config.yaml
encoder_arch: "resnext"
image_size: 48
translate: 0.12
encoder_norm: "batchnorm"
encoder_channel_attention: "se"
encoder_drop_path: 0.05
decoder_activation: "silu"
decoder_attention: false
optimizer: "soap"
adaptive_grad_clip: 0.02
epochs: 12.8
Rows from block 2 of the encoder, named by matrix and row number. Rows with one number belong to one channel. Each number is 500 + 50 x the weight over its row's rms, rounded and kept within 0 to 999. All counts start at 0. Numbers have three digits each.
# convs1: grouped (16 groups) 3x3 conv, stride 2 (encoder.blocks.2.convs.1.weight, 128x8x3x3), inputs within the group 0-7, a 3x3 kernel for each
# convs2: expand pointwise conv (encoder.blocks.2.convs.2.weight, 256x128x1x1, transposed), outputs 0-85
convs1.33:554517492566530447522582507478483488504515473512468515505396516524448502492520540523468465580504577511492533491525577427457387544514517492404464461532406424432473450595620455460585493535463524520608541509564522503428
convs1.34:471513484483436441440600519507526477488429523493622640491468506472519434491523574457484522428483621494567547498487477464515509544559582493532455505557399530533491513509494500536535440445449478561490483563374537476457
convs1.35:526517578473428368509383631493510514493505563503486514511537491512518483507468442514480521507460612504523512477537500510547588487408358492474481510482565510533519504529544543518400487399512471593528546563470512512521
convs1.36:443471483489503513526475433539451442478485483527502475490433541485537486423406462505496557424461526499463437486472517530549422523533387443552446460513595522639470481511372596582506523562518515605541507478492517456517
convs1.37:520505493478436430474495507510523598466506412516566618505485518472540477470441470532521472491490487481517602523479518565421331532395501491530559487547382501499465565518535501434489587501553499458490515510570475567453
convs1.38:542525555393553518501485544499528515542510394473394463440527553556514638484550539551480502496506532504502483527464461457462653468565489528465513498465585501501533459625469505551487483515535478445565462536434509561556
convs1.39:431435382463510575425498494492527538476520670494509519487495423484544562508558504484424475495533557482552446490577511590501587514569488491455484497490522505542438520524458625541523538474530518530473503406409489477519
convs1.40:465542452568525553518527489471555516521479476521554544528416492537538589509529391536516477397595396507523469566543486580504542506520541494520434408489602504469556467457550475416603511518392521500484484527471491570464
convs1.41:523505563496502587493483530522461434526513458497504397510494506531484531514577541520510474524459541502525589502465472480562487519582517513537440471547410465448510549658589458496615488497438468600504509551581459568412
convs1.42:454414496498462549506339502450522488504481616476510598472540541459597503421461512424520468437466599482454491533547520492461505552451511464466520461446538579633525518475461513548442520468482507452465521481523478567541
convs1.43:476438531552515592436452384529459502445484494460508489538631486519477461539468465505489482491403511471451535526599522502541524471542528502560493503458539473467474521540487506476353462529426446421546474564392556516583
convs1.44:493464483443450633478496505484499474464491566495521408482546557529477445502516478508522500510486401495370542472476527501453595490547501500522492540499600475490563451477436502526531464464424495493423513424682507515442
convs1.45:536498474585492429555476380489483430465509587473478557527476528588485524516444499543533473511517399499540391500492463519464451521556502500439498502465498475612648484563460490489434498573491505553455496477413519490594
convs1.46:469530502405451536458485545501514485446520376562505434502514496574493523525404526437507463552487437417655442508500468604503474520495509488512558536515460449535485496468489433519596518386565496560487513503488474403489
convs1.47:435522562494500564481540450535419412538457487576497514576531501546483394465501418525527461554433461578549531526593529476518569484441485584542532485466514533452480518609544484548553468478472539575471552476359495473504
convs1.48:445544442483567419479494528485560496477460660477450459568527485480477578440338472443561528543522555484520469573485494545505435611470490477477516499510477516527530465483514514544507489583487513543470457506495415601550
convs1.49:501499457501496464517515621527518437537436450498637602458420474511524523507533558507425435521494495513453608528546567473515556534465516549631495531497441491442422539565502473482488486582537476513533484521444558497409
convs1.50:496458496491525620485431580466495490483550473522425562525562481495470472511537504477538482536540387499533444551572558505396508539496658440472506466561471494497509520517462575557495421552505479476481420468530410596467
convs1.51:547493521495419586476603615529524499524513556530424506479539501498496527509499521523480493486447534442604401514501500489496468511523488503463513517523436498548568462483478425549516459736493491476484487524476488546581
convs1.52:496527501513555388485359593505503524522481490564479560499475462456543474412477518488506492533501582485574485518508462486585451528386553472522504549486446480574425460454515523523568387516456482526497550463580518501384
convs1.53:480511513485509365518614413514424493475520594487455620551479534502488461432482539440534536494525497447490554553457512501528434523387482458399492406475543418500457503528531490477506542524433531546487495500442476590452
convs1.54:497472567462497578501429484485413466595544496612614533476464483495460565586500537491440535457487374451509501533500510413501466506517458504444492566498571553464507456506510508482519408451546466515479512516525620406450
convs1.55:471451518482534519503544560479454463486554670546453492430519486619532631438548535467508537522543464518411444506517510501497414459431479496463534497519391481455476532504482483494483506549566447500480625454464540526486
convs1.56:504483494555507451477449541492532465436519552489450480488534493536485641500506510548545462548512553447555521457471482457442604464498433493421570514582439554496506474530484490443664469598485496472503558445586518590462
convs1.57:516484505480564595510516533511532500491468420477450581490523509499538542474436580537527494524502523500546581492445525478562530503490552583518475543488531499552369491474537475487483508423667528496510562468477519420664
convs1.58:509420438499462546556432588556631464499576488455431492455456594483549590490493529449423471449470457475488503469459503513514413538491402536487442454522466555584468455497513482507534472519411546522555492479616493454489
convs1.59:513502439550491516449696415506503552477522574508507440513470522504516582507518448487467525532447331547450475511539478555560471473561526451557483475528532473513492506540502492534458468576553505508492459516458480515633
convs1.60:513576522515507447575610506496557483625559552548486392556487448474522554528592522513571480545549404502470520532492503450507481534419454482519467503558407447353477520489490496481440501527544500472470535507521508568429
convs1.61:493547522468531610528387553444605507559504514579485556503514505503527559478540436458504500465503441525588472527504530491471603463583435517486537550474423416488484534545507430462547546366457478479474496461525468594539
convs1.62:505507521537476626539431532466484494495517434474443494512504517536502411500429466500499467582545525551525532485524541499602401494536572576469470434489474533355526551479478553482520525665457496486486508514570520507579
convs1.63:513470475472530566538384447495459514489493343532507437519514561525496480511532441492534439487466476506526473525415558449405477493459512510606474540545544457496581512513504547522459578585571500423476495460388484593477
convs1.64:512519525556566542532481476515568563426528429519594520476557528429540452454427480458510546433459520447370450491518436589548521557647428503560519516474487538527487515468515498525505494517447490560427563579448465464467
convs1.65:505503484480476618522440472509511482478531549484423491443508487451525475479632527424480451442477650450526586476489528441512474501572501494446531451520458470512493539564463572558493528588533439580475497545618489509426
convs1.66:446497473505498405542587460598496474522455539508506477572509505526440464551516502518560559450554489533400475526521501401491522409364524499434458574540406461497481517482519542474486472424485551514485586552458600518433
convs1.67:530535532570559513541381490486480494457560427486377495535485521581525508584619363493480517505444521473372501477501502489533527495564464532527492480450408488602544496513540453459533500540513534475502542416519511509460
convs1.68:525458525418485531492650465521536519373489567436604448514531497533500537517541556471506486523486583480536389501498509559500561582449543472492546462531591514431550502481481550468458446433578460478526456463516502419538
convs1.69:514535530474461608458480570496522532540451518513453451497467507522536448448482554615555490584456609553517438522496503493529397504582624500466530475488513488519543485557521476524487457446547500377599533478522483397465
convs1.70:488469453483569462530486482544533577539456477573391475494557505457527542492511517523498509545510302540553519490494487496552428536456456544540544435450650547555546523497541532547558557494493478478444508489407523452507
convs1.71:510527460513557602479537612487504585464501547549492561476500486477498572500554474533476484565541513532465611498515482447530489516517436557549568439522562506417458530477534546503550543472457424492424521439667443435526
convs1.72:479465507383515373517599536536560543465441471483540434483494533631516523485543511497435406536458471498443521467474397596522508470451561436480470421514428503429454521512476526532465514597526466510480464456559489513517
convs1.73:506519516484518592488551525472454497490519488453502540481493492463554540500453431490520537501459479519397623545469509477466463499431464517516508482458427512677398497540514495488433519334551551531502498568473486414521
convs1.74:497501520558545453502616436526502483513409527494627609499540492411483486540425498522478495479436581485578621582565554534403495535501507491507498549511400489465487478461477535450507500535598506463491540489467556494529
convs1.75:488472492460470604484409438531494539532469592528503516503489478532516393510563492455501501415454536388416633506470445536528534465480621458458485488528429469411470552439464460501556531514462516490560512522527453578484
convs1.76:494511483495484638506468480485501483465484597506561480489563516476513387452510507481556489497479633486579485440488428381449486468543516462528450483518401474442577465473439484506614464519468479496486429488582473506424
convs1.77:508533475497554514495575659490482515522512464493511498494508539542514512504557565467537539503436620490543508448429474647498531501424576490501465587556427556447457497565496531549382463531551513487458517490464461440450
convs1.78:510546482506516488468452490476587538567586482465456529496543502333476478574477484556368502487549454521498436492436550555474514549469506487463567513442556466595436509541539436527506550578561391529532435516501482470513
convs1.79:484518502502533475469463470511468481529534514470433474454519492465519548600681573512532481435511615564498464529534536383479488465456479480506444556487529542585516532435499509566572562453502456406433562524488575474484
convs1.80:529495442490541488548611565531512518449542418496482499475545501457554441481566535509393638509483462515513527472552520390500449437531524505547537459486614562445445509432470580416555527475455456516533448488473475553439
convs1.81:470460527542499461443481520447483488397492453473560489472497554548431413519481523506500559544497698553456489516558490544532494528665487506563496472479578505528481491434498466523479516474512474565506428450559512486409
convs1.82:436526514451488506497551513475457523492523509504550455478478451531448488507452450478523481469545588486595603528459533481480455437512559512587457535560505506669451480487522405465592438612567514575427514496470518439466
convs1.83:444434526545450630504538489477473470476465416480469419494554511496512691446599559459460482503461474463471440485516520449489472467524547493510518542511508491402436491493498497497402499393399497507475539509476553510471
convs1.84:504511515470480445494591446539429516534538487565448453516484498513472574513574400501492451517447447500435545500451497489484392496467530523544485526492539522474666514467520475509470525375621495485466463518597508394497
convs1.85:507532485526440501520497471489511440486513466478493443495596579557554379534548460533419497497603418457470509478583458549550478483432524429373516640497422497537528504559534573516470481436534488428530544490477509517491
convs1.86:494493489504461551515563516504493462450547476488346430475494506480522633503412500499503479483568498493498597551507542535487499523403429490512515478523437459523547479513491492501409467558491500476495473504601467604661
convs1.87:500472396483573345491452497475505521506500424457539515477486457450576430450473455493395511461491584479423459521643446546501431516551560515465489509520615511489428502475444491485546462458477500481528541504554457540493
convs1.88:466440524511535502480616467481536476541448567560337513450506501568502639483515508530538527507555511565516619495459520538536561479469433436549533473568451523559517505408492558523453538545518481469519490469556529571474
convs1.89:494532487507534524415479523505514494455538453508572496489513509486439448527751584478490494507501532489573575518464467445494478518551560467490513513503606503598504500498506507520441521542497516490515527512420576592558
convs1.90:513522523587544578563552452545502472510488465491537479487512424536421527458482465493452416506544416545615426462408473499507421486393428502538436526587494586523495500562532429504427478531528551542508399515460462504484
convs1.91:464335357504515471515492504493588657464499414460554474492451455535455475493539500462506493512504568519530511528499467463476470509443544472480539456501513471502552443479492458506395542455545583553502455395529501458499
convs1.92:509565525501411657496537524519520520517512465558521575500481521480561385502432515501499483547477481461562444417586554506478534500547443537510501574561448554447509544496598547582510516489475509589493597494490562585497
convs1.93:515492396547627429475583421546562557480527466513463505466508431447528532486466493549452567551498453526427459500476513527530405499536443476529540421510466409555483499553571552482583494560456510536554508423542445437429
convs1.94:456513454506498549500473623490514517476418484507496569477430459561531466532484451522466468552520490561466459529574470435529492535565464509567567450397420465489530491435427543537364508500508471399433453533444466435419
convs1.95:486483557485478543514386550451505499549488508468616412486455466500469528483579460516543483530489722471552414477460534462548514526462518480535464465525490481436531526505495528535482513599601500511443531522450509551474
convs1.96:547525468539508483591492416502453570565504467612357477505563547534499533534525528514393531571537471547584476474506477515548466531483450479462462464453447546578533492483495515511501456561376495496488397505425538496571
convs1.97:530494481516423520514578475541448539491463472495519451497484492481528500474472616500493475474536590477491455519565501449516520471624533520419439484457364541505465479440411550507565484477703474507494517508487543488465
convs1.98:546531556453510599521473472427423434427494533515561497484482505486536468425453483517509483492607509429493637501489471454471423487498460514472465422489510516566524432419464489470496511350477451423498399436506519502460
convs1.99:522498481479477555516430444474492465491537453538448600523513497495516559485560480512475614505535416524515410515534483470507637530555480513451521441520429503365494491525450535482568484611412532536515465474624466506473
convs1.100:486497534478523504489493507532658573513469527453581539504624505554504491501464522525557511476475414533470453520532492439483483424466464552495474587476422505567599511528474446431524435488374443502458483524457503505387
convs1.101:509617536555575515474642564512504454624510454517408413541520457513504500464446554514510494418451480474554527502460491460437495505486500485410477520463465470564482521515499464508328508559506475479479504506568500552473
convs1.102:457493495440536458512447498538578493654469516533408525489471490472485507498519477515477491532514548486612467514532489547499476551514485463534489536480505539496494472495475362485558444732500483503505469500510502404492
convs1.103:511542463555537506540639458529484520585438461422548441487429475542518610506503541569615531502547458441534603504478499430451532409473470508483554531521460508517474453562436418523544534471535453469496499444563439497539
convs1.104:501524567495519479447389522524486476487536549445402516586525463506394415543631406547566477530497549503474526497456477544540445503531505446572503428546457467547544494494521514511530488515482492531564438525413543635530
convs1.105:517429562416490537480480516504563534502542499469461538461512480499521501433652463481429455479523505454436486521530481454450672515511476511519480492500515503590558466475523469541496487552474550497498485489342455615444
convs1.106:453479493484493544492546597509464531495501579491497579487483518507576563518555398471543550456546560495564533480498442498471350493604423501486564518535581461445500516545538482539617492478475453414448466445557454523449
convs1.107:527518491464456507486505496487539564427526511475640473472457480453484525474561563523529491540507473543520507527506465568599462465496433449480496490512515534476398500620500592597500450426493566454476653529466508400493
convs1.108:495477561478529540476560513487541476557537458456505410503562479492516546492419484555465515524484589498423566495486528413452492487659508477528557475529629476471439461441511530533597510499596494491498454574515453391517
convs1.109:488498425498520491492478505503462526516527535549473491493405540508517730530515606555464500436508452491532477457504479495476582484527629491448452493511441471552548523529480452483632463499459485494440505503498528570480
convs1.110:480520489418493518529501461520521506536423656526578684486505535469483526473483504465466405570463471509582493509548509535528456527456443496512496485543576475485474484451478529524343536536559502566538467467523497476515
convs1.111:552477530569504529580563573448525497588439555521423464497506544457451549450349476509560503443482424466523494530495490493520400518403570487573473510450504494470541529437437468403442482464526474476549460556576470539470
convs1.112:496491474440455462489483473444502534461499530437457489458560557435464478473566506500509528558446525523568522517501441503496717479447471527431544439453480583579457515466470529528587504414500523499542530517400507556579
convs1.113:500514494505471458459486539528569500480473458514415565453554467511665549491467466529485508535451421550540440519471535526505424550469533513506576485485414476482538529472511427620398501492534538424565479501635498536445
convs2.33:510504410487487570499534611548528512496481511485511439518542504538554582511492493493477489477457514592515483479454521599490597556495555497464535513429509447488502508476566570560436582433533603440377527546551561529497547487485464427469519504479515459527515493
convs2.34:446536452460484454498542452495538492484580486462513582483440478506616574511590527515516381570519500527497488446516476474524489471442612487540514451434543445409552659507499516528444485528501534499422507564555510604550482540535477477477403452491438451526486522
convs2.35:482405588561478549445484453525542572461528434447524414484504442451583539632443438525467568454505442415570581470500430520431544528524424472509508581482498517475502617560571476467493494445406486509523458574430485551536478526490479466523514468510529526475502531
convs2.36:574495586553502530533474417435557465417527484471571508497445501529480601399509489536627496452466527544466493443494491430548491496506470448489479532457488495538559441511466525464481510430481509544496541341515455486499562536425560568516503492509405485489538513
convs2.37:564539471472549522480445605488485463445449564447563554567530391528548492465540368437515454487490425493487496610480493561472524521407594482478557474545463456454458525496535483468523424503457532456432473556473505537529475470515517527567471501591474495410562535
convs2.38:560546586473464538518487533549525544497457606429437492554479530556460627451446528496570513527589519427484523482580518546507468526454419504540448625485541484515508515546496549477485511521502484546515502522396625414571376581496470568471626475531484473497565495
convs2.39:523496617547479485482498455489556605483482530489422555438461610565492527531483501487586475426565566516567523482356422506482403479509468484511409561483390527488511654432463528444440544481533537487480542527454615488522538471529484549581481458523493509566486499
convs2.40:500478495488459502435442393502479481485514439525406513574494570524502443527503433552493458554411362494484472526439473523516534457505514654524583544568464677586475525590481418462477473524484504449478495477476493506502460477480481516474526461494506509471413566
convs2.41:547555465475479492538520480472484509473502553536512557522512519447509513540548533440444478501508498463530497539563549577512562521467458448552420562499454561506458656509458574520484532515393518483400531541612422473475557521558445504469371512532513513520493489
convs2.42:520461596478533470453573531515470453506545466489528532430515495534473513417576415609519513537421439509494575526529543464604474460520470509635478514515602579467455467565501472570567395548546462500479501454548444420536457565495610549424469449500455472458534508
convs2.43:474551505515484492457570516496555467426498551547520531423464406503488568503486534541478490484436596457481511505643439414558517491502448465520479541440493417544558488484360420497480417521567464571491481516544555508531538498478451592562475492516454403563432519
convs2.44:551532390458486520521465549480567524521534521470466420623514495482498464412527478486465441538480493487457549457515536610470531485511524466511525560487451456500487547485552544490512477529389535540496504417682510420554450541529447434503567504526588467479475476
convs2.45:561520468453538449504499510518523462476492502464458452520550474433484457493461496481555690499525474524542527458505521449598501447567429542499484483403553516517663541433425580472381434498532400479560563442504538413520556451499467458471485487484525592525461572
convs2.46:503491507549442560457481429507533424502459445499559554476517531470538532500479488494468565524512522539449524496551492455546491453517535488515533493498468447537395476573541449553464538535481491477482514523548414553533534539523431495520594532516536477448442657
convs2.47:494547537470525529515532489519594421487493531456454539521515610525508540451500455490504428507424585489492445468413517515504555554557509473546465510470542480544555533582559465575561531484580495469541349455490527471435489479615504498597503495549440545568483483
convs2.48:517506526576429425541496479496464449522485555509488496451376578462489417444495473498549488556510482549567498574481595522464511509532564503496474517495593603533500506442383460465556564476449497527573489485525478516447356457450493615518470447559434499572395499
convs2.49:480505527458497532449487578488391475472522515599558531495526488481538430460535486426504429447475528553465428460574547492487502493549449383444519450483456486428534429428514597525523409449494455519532454451440468479547578531501481553495455455492491603472555542
convs2.50:459569484492505417459468443521500489493515532510604381540555528480482510432477471543497549511522460465373576580555604557530503533541479413551501507485438572478545539502554501462455485497518439489429443505675506580449480572515483469573545472544468445448549503
convs2.51:431532485539632514480422491519497527580501474387506480470476482522459481590463471424544504463484540507504470452440506533564599450476600449453571421475482531557458518552515448496516555514437510425530460614530511517531524501547597563534523526418547472513589450
convs2.52:485577537543543466477515586481477463528462503520547547530582525456456504379425384480450491462500477564552470406468469417546492439484483508625565514502503604498533582555412467520539523546508496439542456510541451465464549486432494544532440595478483446486445458
convs2.53:480503485441539546537492509503531546476533571423415533487468425485496578515619567450499482472507472552494438474438499462383497460524487540484438477456541414443551450535578475402479562523539448549550521431534565497530458520511436455560503525490537523519515516
convs2.54:518460552469444479478544568463557385470464462521518484572459418547480424462535564500431415545433413494568533519487545566491428436525471474520546457460414604532566554592582487547465507372466498486528590497508571450451606494521590577520523542567439539514583526
convs2.55:599493480487481496513499499510468478493536487515566454545515509630504500492463515539557417460457568561492504470530489494469504514562577495452508554531407447524436597548439532542606515503548454452402531539523522546513576514504540514536439519459535472554569549
convs2.56:451497685538460424467531539468449443464451569542456553473508522438472575485457444536575680491475487553434527494512602531570524517506512582498474498457503487520465448554568530460486484565506507519500445452477467486578404474427503637444472499468570446545531541
convs2.57:512455532568556500414548484462523588537552525522460384502461470448527395469516541529489483448480487482552469538519518418511432516512579484556543490425474488505532450571562526463481501541523625429543394422556515516504477539475535456447460475443478548556579476
convs2.58:487499439577541455484453548514503492476497531411474546541501485504509467509471495469532484547539519533518469495453516422451479487509437503463498514475464410493505481493532431406582561552510495460448524589449481489533487376465480458590509537494479567370514512
convs2.59:502466360615468533424538550532584503479507516456430445583519486533559475453477462571511495489493554475445506489476431534536506479461505454531554494522423499498500449475534440496445426592652539438481541479449527490514500507573501513435501514516518512531507493
convs2.60:539559497491483583506507425471514497452517557515503481529498472481546507512510492454477510486526621477527558496462529539522527556460499544511456444431515528450570468523488466590594467529545428442420499479561437480486478488498454565460578443434499589458512517
convs2.61:456446530383556469531477553502416499519557534523474506490568424515529569541490559508434505478567427529469438462576623530607461466542559516456471516400453468506482501494500490477468353409431536543492516407474522485518533601465570520467501462496537531459495435
convs2.62:452612512500481496522558460517591506501495507465533562534549447457484504433526390533446567471520423581463506462567595434462648597525428537462519530483442633534461467497444589531428488498427454411528489543451461570507474487450456555491379469512525493475526471
convs2.63:469561433592412565506528481450580513369550549531514549517500451475478422448561412541517521586555502491451564495455546548460574500479469506528519508515480535564521475491389480522412635533485567497496461495528559486436626597409473533484501551531489423504526497
convs2.64:528525427516529455482498470419572539494546503406536529493531400510524520568555499441477460576515500534500449569461541494447490518471444480567494554538526555556448539523459505480541556538595421512506525512427507632554503511549445482529482503410563422399566394
convs2.65:495521461597499426544584504561426489505527526514493485429462410563450622480624511508503533464560590452580450559428466500498504503528502445483525511458519483452499476477451546499565458479507482563489456389547561491565481463512465481489444555486582529479448485
convs2.66:511515533524509554594478425546484553504448505523545571500437607443466472545587531562465434505514537431439513539540560473474463402507461495424679492414528483514580510520488385465503539439454398478664381559411486436478484495517540524405461550548519549481483427
convs2.67:512471548484527538484455485564520418456551533492501534510528458578548403424559538531512445490531526461559569394439440468495550507458493531555621457513518520518503447523448430527492499552510463597540544411516477527492534501572603532448544468516530434516568503
convs2.68:465458451498519502447522461568519570514423463537565441474444555509577478519464560546443447461535461526489536565564433480505549464526459472454463501480526568472492492498535488531465501470487550457615517559510528472531417523463515522508522515564439545561577548
convs2.69:553492526511520503476489539522516443552476495523572398476480458468584512533619527550442522402479512483557515448475511421554520488465550427451555581443533508489500568459488399511394332508506507559471492437563539460493372600563511512532565498529452456487474479
convs2.70:472503522573479445596457542519464466546524501479539386531578476515482463489431446513580500474413506430509418531469458490511465507493552459456498396526520500614549484468445509523521492548503505440615550562601455553525492543482608556462544448437572438516473496
convs2.71:464548582475467553514504500496485461573561509593530568550438438543509453429522444480484490529526474519528442508465459568475486584509456451492517491607477511488501551450438562524547493598553534526439503685518509475461461504512541464531493536539594468534523470
convs2.72:453585462491539435486489403448442498451545554439501452491533501519451454641542557458475525589522432507512499424552535574485431529556415430467537554492436528464506440465585492506518516528476523441505478502470563480525437517466559500457623465515554538493549521
convs2.73:425573438566540517533468488402459448553518541486465501475488447398455559482521427525459499530490481518515504489491534532521526519489489459479507501477476515504449587496499512496400565482464523538540449518495478588477542538526431471458489475493537493501474418
convs2.74:475490489445448426504469514498444597473507524457429385471476464431463501508471431498464518517533392490520545554435471573553470499588544464587481443554486522566538467479621533597477524510502590505441452515484492499510457512471391443484396496551474433441486488
convs2.75:476521452503492525470518520564472486604508456450454522497503501551486587575549455545532508470415475479456494441644574586551432594502486373451579501476501470468536555480577447423515486545495490541479510550447570480423572574425510526573569576442448521445453384
convs2.76:572431538488523540509663471436526460512520395506496551512486564460382556560501481600510597450501534533514492526553445528448484448529547518494465479607490431432532537480542442530499461504504465438502426457474481458588509437513514632432521537423452474491446559
convs2.77:395547559515438429414493515446538543517564469599537521521547522488594595511505552523457540540512550451503497475605587620491489567476536456440524468559469510546423603558539461552575485544614533509457467531466507469465579500598545575587506394636538487505501454
convs2.78:473401511515482565587477539473465414488495451529479430419558560521515550502492474539388498555448602559469439485500445456478457542456548506517477529531543589497522429506547419539569563633503485514500532538568556460489492438480566563560544535501593524484518483
convs2.79:533486423477527476470493556505469502526544560525496560617472465423543598462469539584499441484474482625459439457442566602515496457520489513465567553441554509458498492569489500493492557417435445509462416549432452587435444517493413558604509520460529371427468543
convs2.80:628489502452501468531547531495502349466525551447453505431470505498429524526597528547469624472501563449493562448545504583559508503528445474529466431559545610443523483512507417525509503410440527529526594459510508430428457554466587533462492506487459455605450532
convs2.81:540496493508474499479502583430486544525454485525566446423541491485431341481536385465473519573514532550541456505450465529519409461497546501559532518597468463540519558444528370568413517485461634485481445506469605498480477555550419470477478457453523467554496439
convs2.82:477516590532494498525611453480526484518507510475468486522437562606527592485466517488506453504481555563396440487489421381527490514535529444624463557443521491525496477459467488503496479438600475508541606508415499490407590538458518598486502580532564463596530529
convs2.83:533472464473511540619412580641488475475555324491468456519568377501443526463464474532546499492509510523444538478424633544511436504521481571544606534525525565489580464498448464492481496526457567538471499484470452593426476556430412475567547540420482444511546530
convs2.84:510585546458454473574570512443488534400618559547541488449544566458518463461438433490520456479461420479491479482498452522524567505484403529508527557484574489514524543420583520532489565581624549555489454521606526508505401531490430502510489586468627442550527508
convs2.85:522493495500491492497510443481541500439548461466598545530379551453559507493606551521585534549520626497514460491513500474516452489494591545500461447525503506466456447501579426446508524485495491448486455446477504530446434593502596575504479402528529522553548481
convs2.86:451447472362448522413588508581469549484513496507522489511491562520529485503474560497550511480521450477498448560452599529478473478507440553576585481457533465489432494411550540471456537464558533574503507488483428432598589494474575511444601587547547563501490582
convs2.87:472520536516511571529518415532547455529496497477517547493528373497493519526515448574503472519467477542413444529571528477544522510519461404460544493521525496410488548514461518545410556491487479449408554438550492566511458499557388449508519470485419412476445477
convs2.88:500574508537425518439518547472487563445515493566449577505491538460465540434453492474529523482476532530474407494456507477459520445476530537428521445530509585573472421443462504483486537510511486569522498627531534636562492525502516563475468501492510513510579549
convs2.89:498552510472648459416456528488558474540495462598440525467432501575442556559519477486463417560424413416531430491543428518492471550470428407581538397514432471486525500556526485470454507509534515498475472420524500495578587563509509435498580496491517473465470448
convs2.90:418429423459476442561422551519560461494519499507593467476446489560445494587525574479567487576506413436413435428440492532573494542449446472470471468533542524442443427491440552564498474550577536483438508523544591511473515484478459499556548528477444487502495487
convs2.91:518461566514470403572529561529537460482474509488511398519481491582529480447538522472472487592553501369495531541416498467490474426531545564533484552463518533521484549595571436524615474562474424478441448408472430531484603425561541448482514491489493580509519482
convs2.92:529465551531540530525459549470439518477486427493521473503437480507531443589535481491424472488493504582448528488409424500510501518504648518543534543505445465474557496498433438609526440555632508479445415422527495557449534437495483503595528519558504485433498478
convs2.93:476527590532522463570529510496479491444501497547549464469540576514571569454464474564436538506570512553515486503469391435470531558535532437523482602562517458435566586548441443435527495595510467467553471511534401430503527472520479523504554607582505417558551462
convs2.94:428506487463518420480476549535580477492531560490470435525480480538519498484547543578474388553514463449524489533536542441543434667434406485452428523441512569529500466462505541472488628451500426521546532475450529480569531562533486411519481430576493472554457456
convs2.95:496539460612514454551479541433499513461469511512534478558528481482530485508518594567461428465438472459484528529417466534538462463534565525472553499574457513504534524549555446555466540490435563500486479531562546495479493550536494411470480467504477411501499431
convs2.96:486541503549442472559471467458592504488532543492493537545583581524519432493530537506467491492518558572524451529502456529577583406450535459401543424498513573553569661458449494546462564440481541536466482606457449379478549495464464585560507515521499515589487428
convs2.97:493566451463511579501489507521481464552392549491539494511616440529471541523432433536480440529509451522570496470552490526449511441607564564503518443422527439520434488569570424508495551455368481378501509619569458524478472459466575534476531535445515430448496477
convs2.98:459473566528515515498471473515446512521531471491583400497510557577538431482503586485501543506536474537412490567483431420552485295443559506484491557535478443460548333450526434425456573440497507435482488586602468509514528476498442427587590533498459566554531515
convs2.99:549438350488484643483497567521503523451560491506492444538471474513549451494570450549488426539514564448527449526627469566576544524529377518464456551635455487491524480513589505497488434551627479528506414560504513433425547500424468440477584387472502493436482546
convs2.100:545476465461514548469534502474468473490546592476514504573481536472547413530515473448456458474509479532385382556411506516487493383472507439499627579496440485482490493607533491419522520575447483501592433536411445572467501471416493496498485463531495478381531522
convs2.101:516525432489525434454493508533403446514473464490448519533516479508509450437471577510482454573551558499479486527583495423561525427424490462558557480486429473616585474521535453503529452553526503449494522490453416609515610537547481460560469456487442389524510433
convs2.102:490439505490501557539479501448571538530454498461519456576518437487486475562472551544434393503548518484493442543570438502516443519516457538581566557499492455472598575527444479538470495429472454417524503480516566574523479491543418449513555546466569568500549424
convs2.103:502528454445422516445505437466481552469465475530416638518440468506593516561572463516475574584420491442505529502484600523536511433546549637530544484455560393490516535538561553512491470497492514518472546550410473546552524507505436415509531493502449539457475536
convs2.104:477454525437459519542411429490508452580496522528452522414577464512482632509561387473462427456494533508498466537553507523508522486468496473534522465463427473529488513557489448527561520531503502475545552547523487559593648464475487445501525495542523469475511506
convs2.105:588497415563510540515461470480506587514508583575446585480469507479521449511552471488487473572426525381389508411447466529531513557490556439449536514491435512436444474458477438522495527475460489591473521526581441539529532655520476479505540492395552482576390455
convs2.106:499432434480419577519423502541492527488518552466478435523601438454507431440516541514575491520509486468520513467430459570520441500485569592514452535542441457608399494466589500420498499481451563441533526554545537509509547499420559486518490559545553435444436547
convs2.107:505495464514482534475567594551538483535540491499450541567516424506505540536495570567495417468496578478520473633528520520479446527505518562503548397524456476542536403561521449575579506446480480486585482481443468519518460545435513552524512473453513497474480522
convs2.108:387497502521471492479505566456540453524389512477494509527532544484488528470532444488533541476470476529439517424595423555593597484550577411358537372527509595429533493546547514582539524497492487435489465493494528548451443575544544499529576489490534536548517562
convs2.109:523476434571547466473528568477449554466533471488468582379446578477526495457393406424552400447503484522552498449543447395486553508555485509501568507437468536520437586545478449374528499606586460499539512605401506544489503532546486499476451561448563534558502536
convs2.110:488498370468548471457451609415466518455515441539487481465470450607543512612554530584468479522413435502414502542503547453502461493494529466531512542532507495525568541483533488492451591444461467439676502495515512495479471450485475429484506471528498506475319509
convs2.111:556520495470554488482542483451494528530539570462499388511498495427568559469377431520468462476524529457515459495449517428539467433436438550457567485483504443551520481462556443504509442425511556479520485573566380462542418533475421490525527541444483369419525523
convs2.112:470517567569486521523452467521504382524505491461476581585509522520459571524536499438510501542530516540463451483519636483486509399464464520462494555547540485506537541558490502509471514530460436517488518477489468488545500522491535412484491577508533573449578471
convs2.113:444550527543506629521430483465421500494439512465585470430554448385517443613490562443573520456458521490464509564528455515526511516490546534348555461493484494496543483489440445475536492535520473467479493542483298476403496430565461525463492503534461533541402626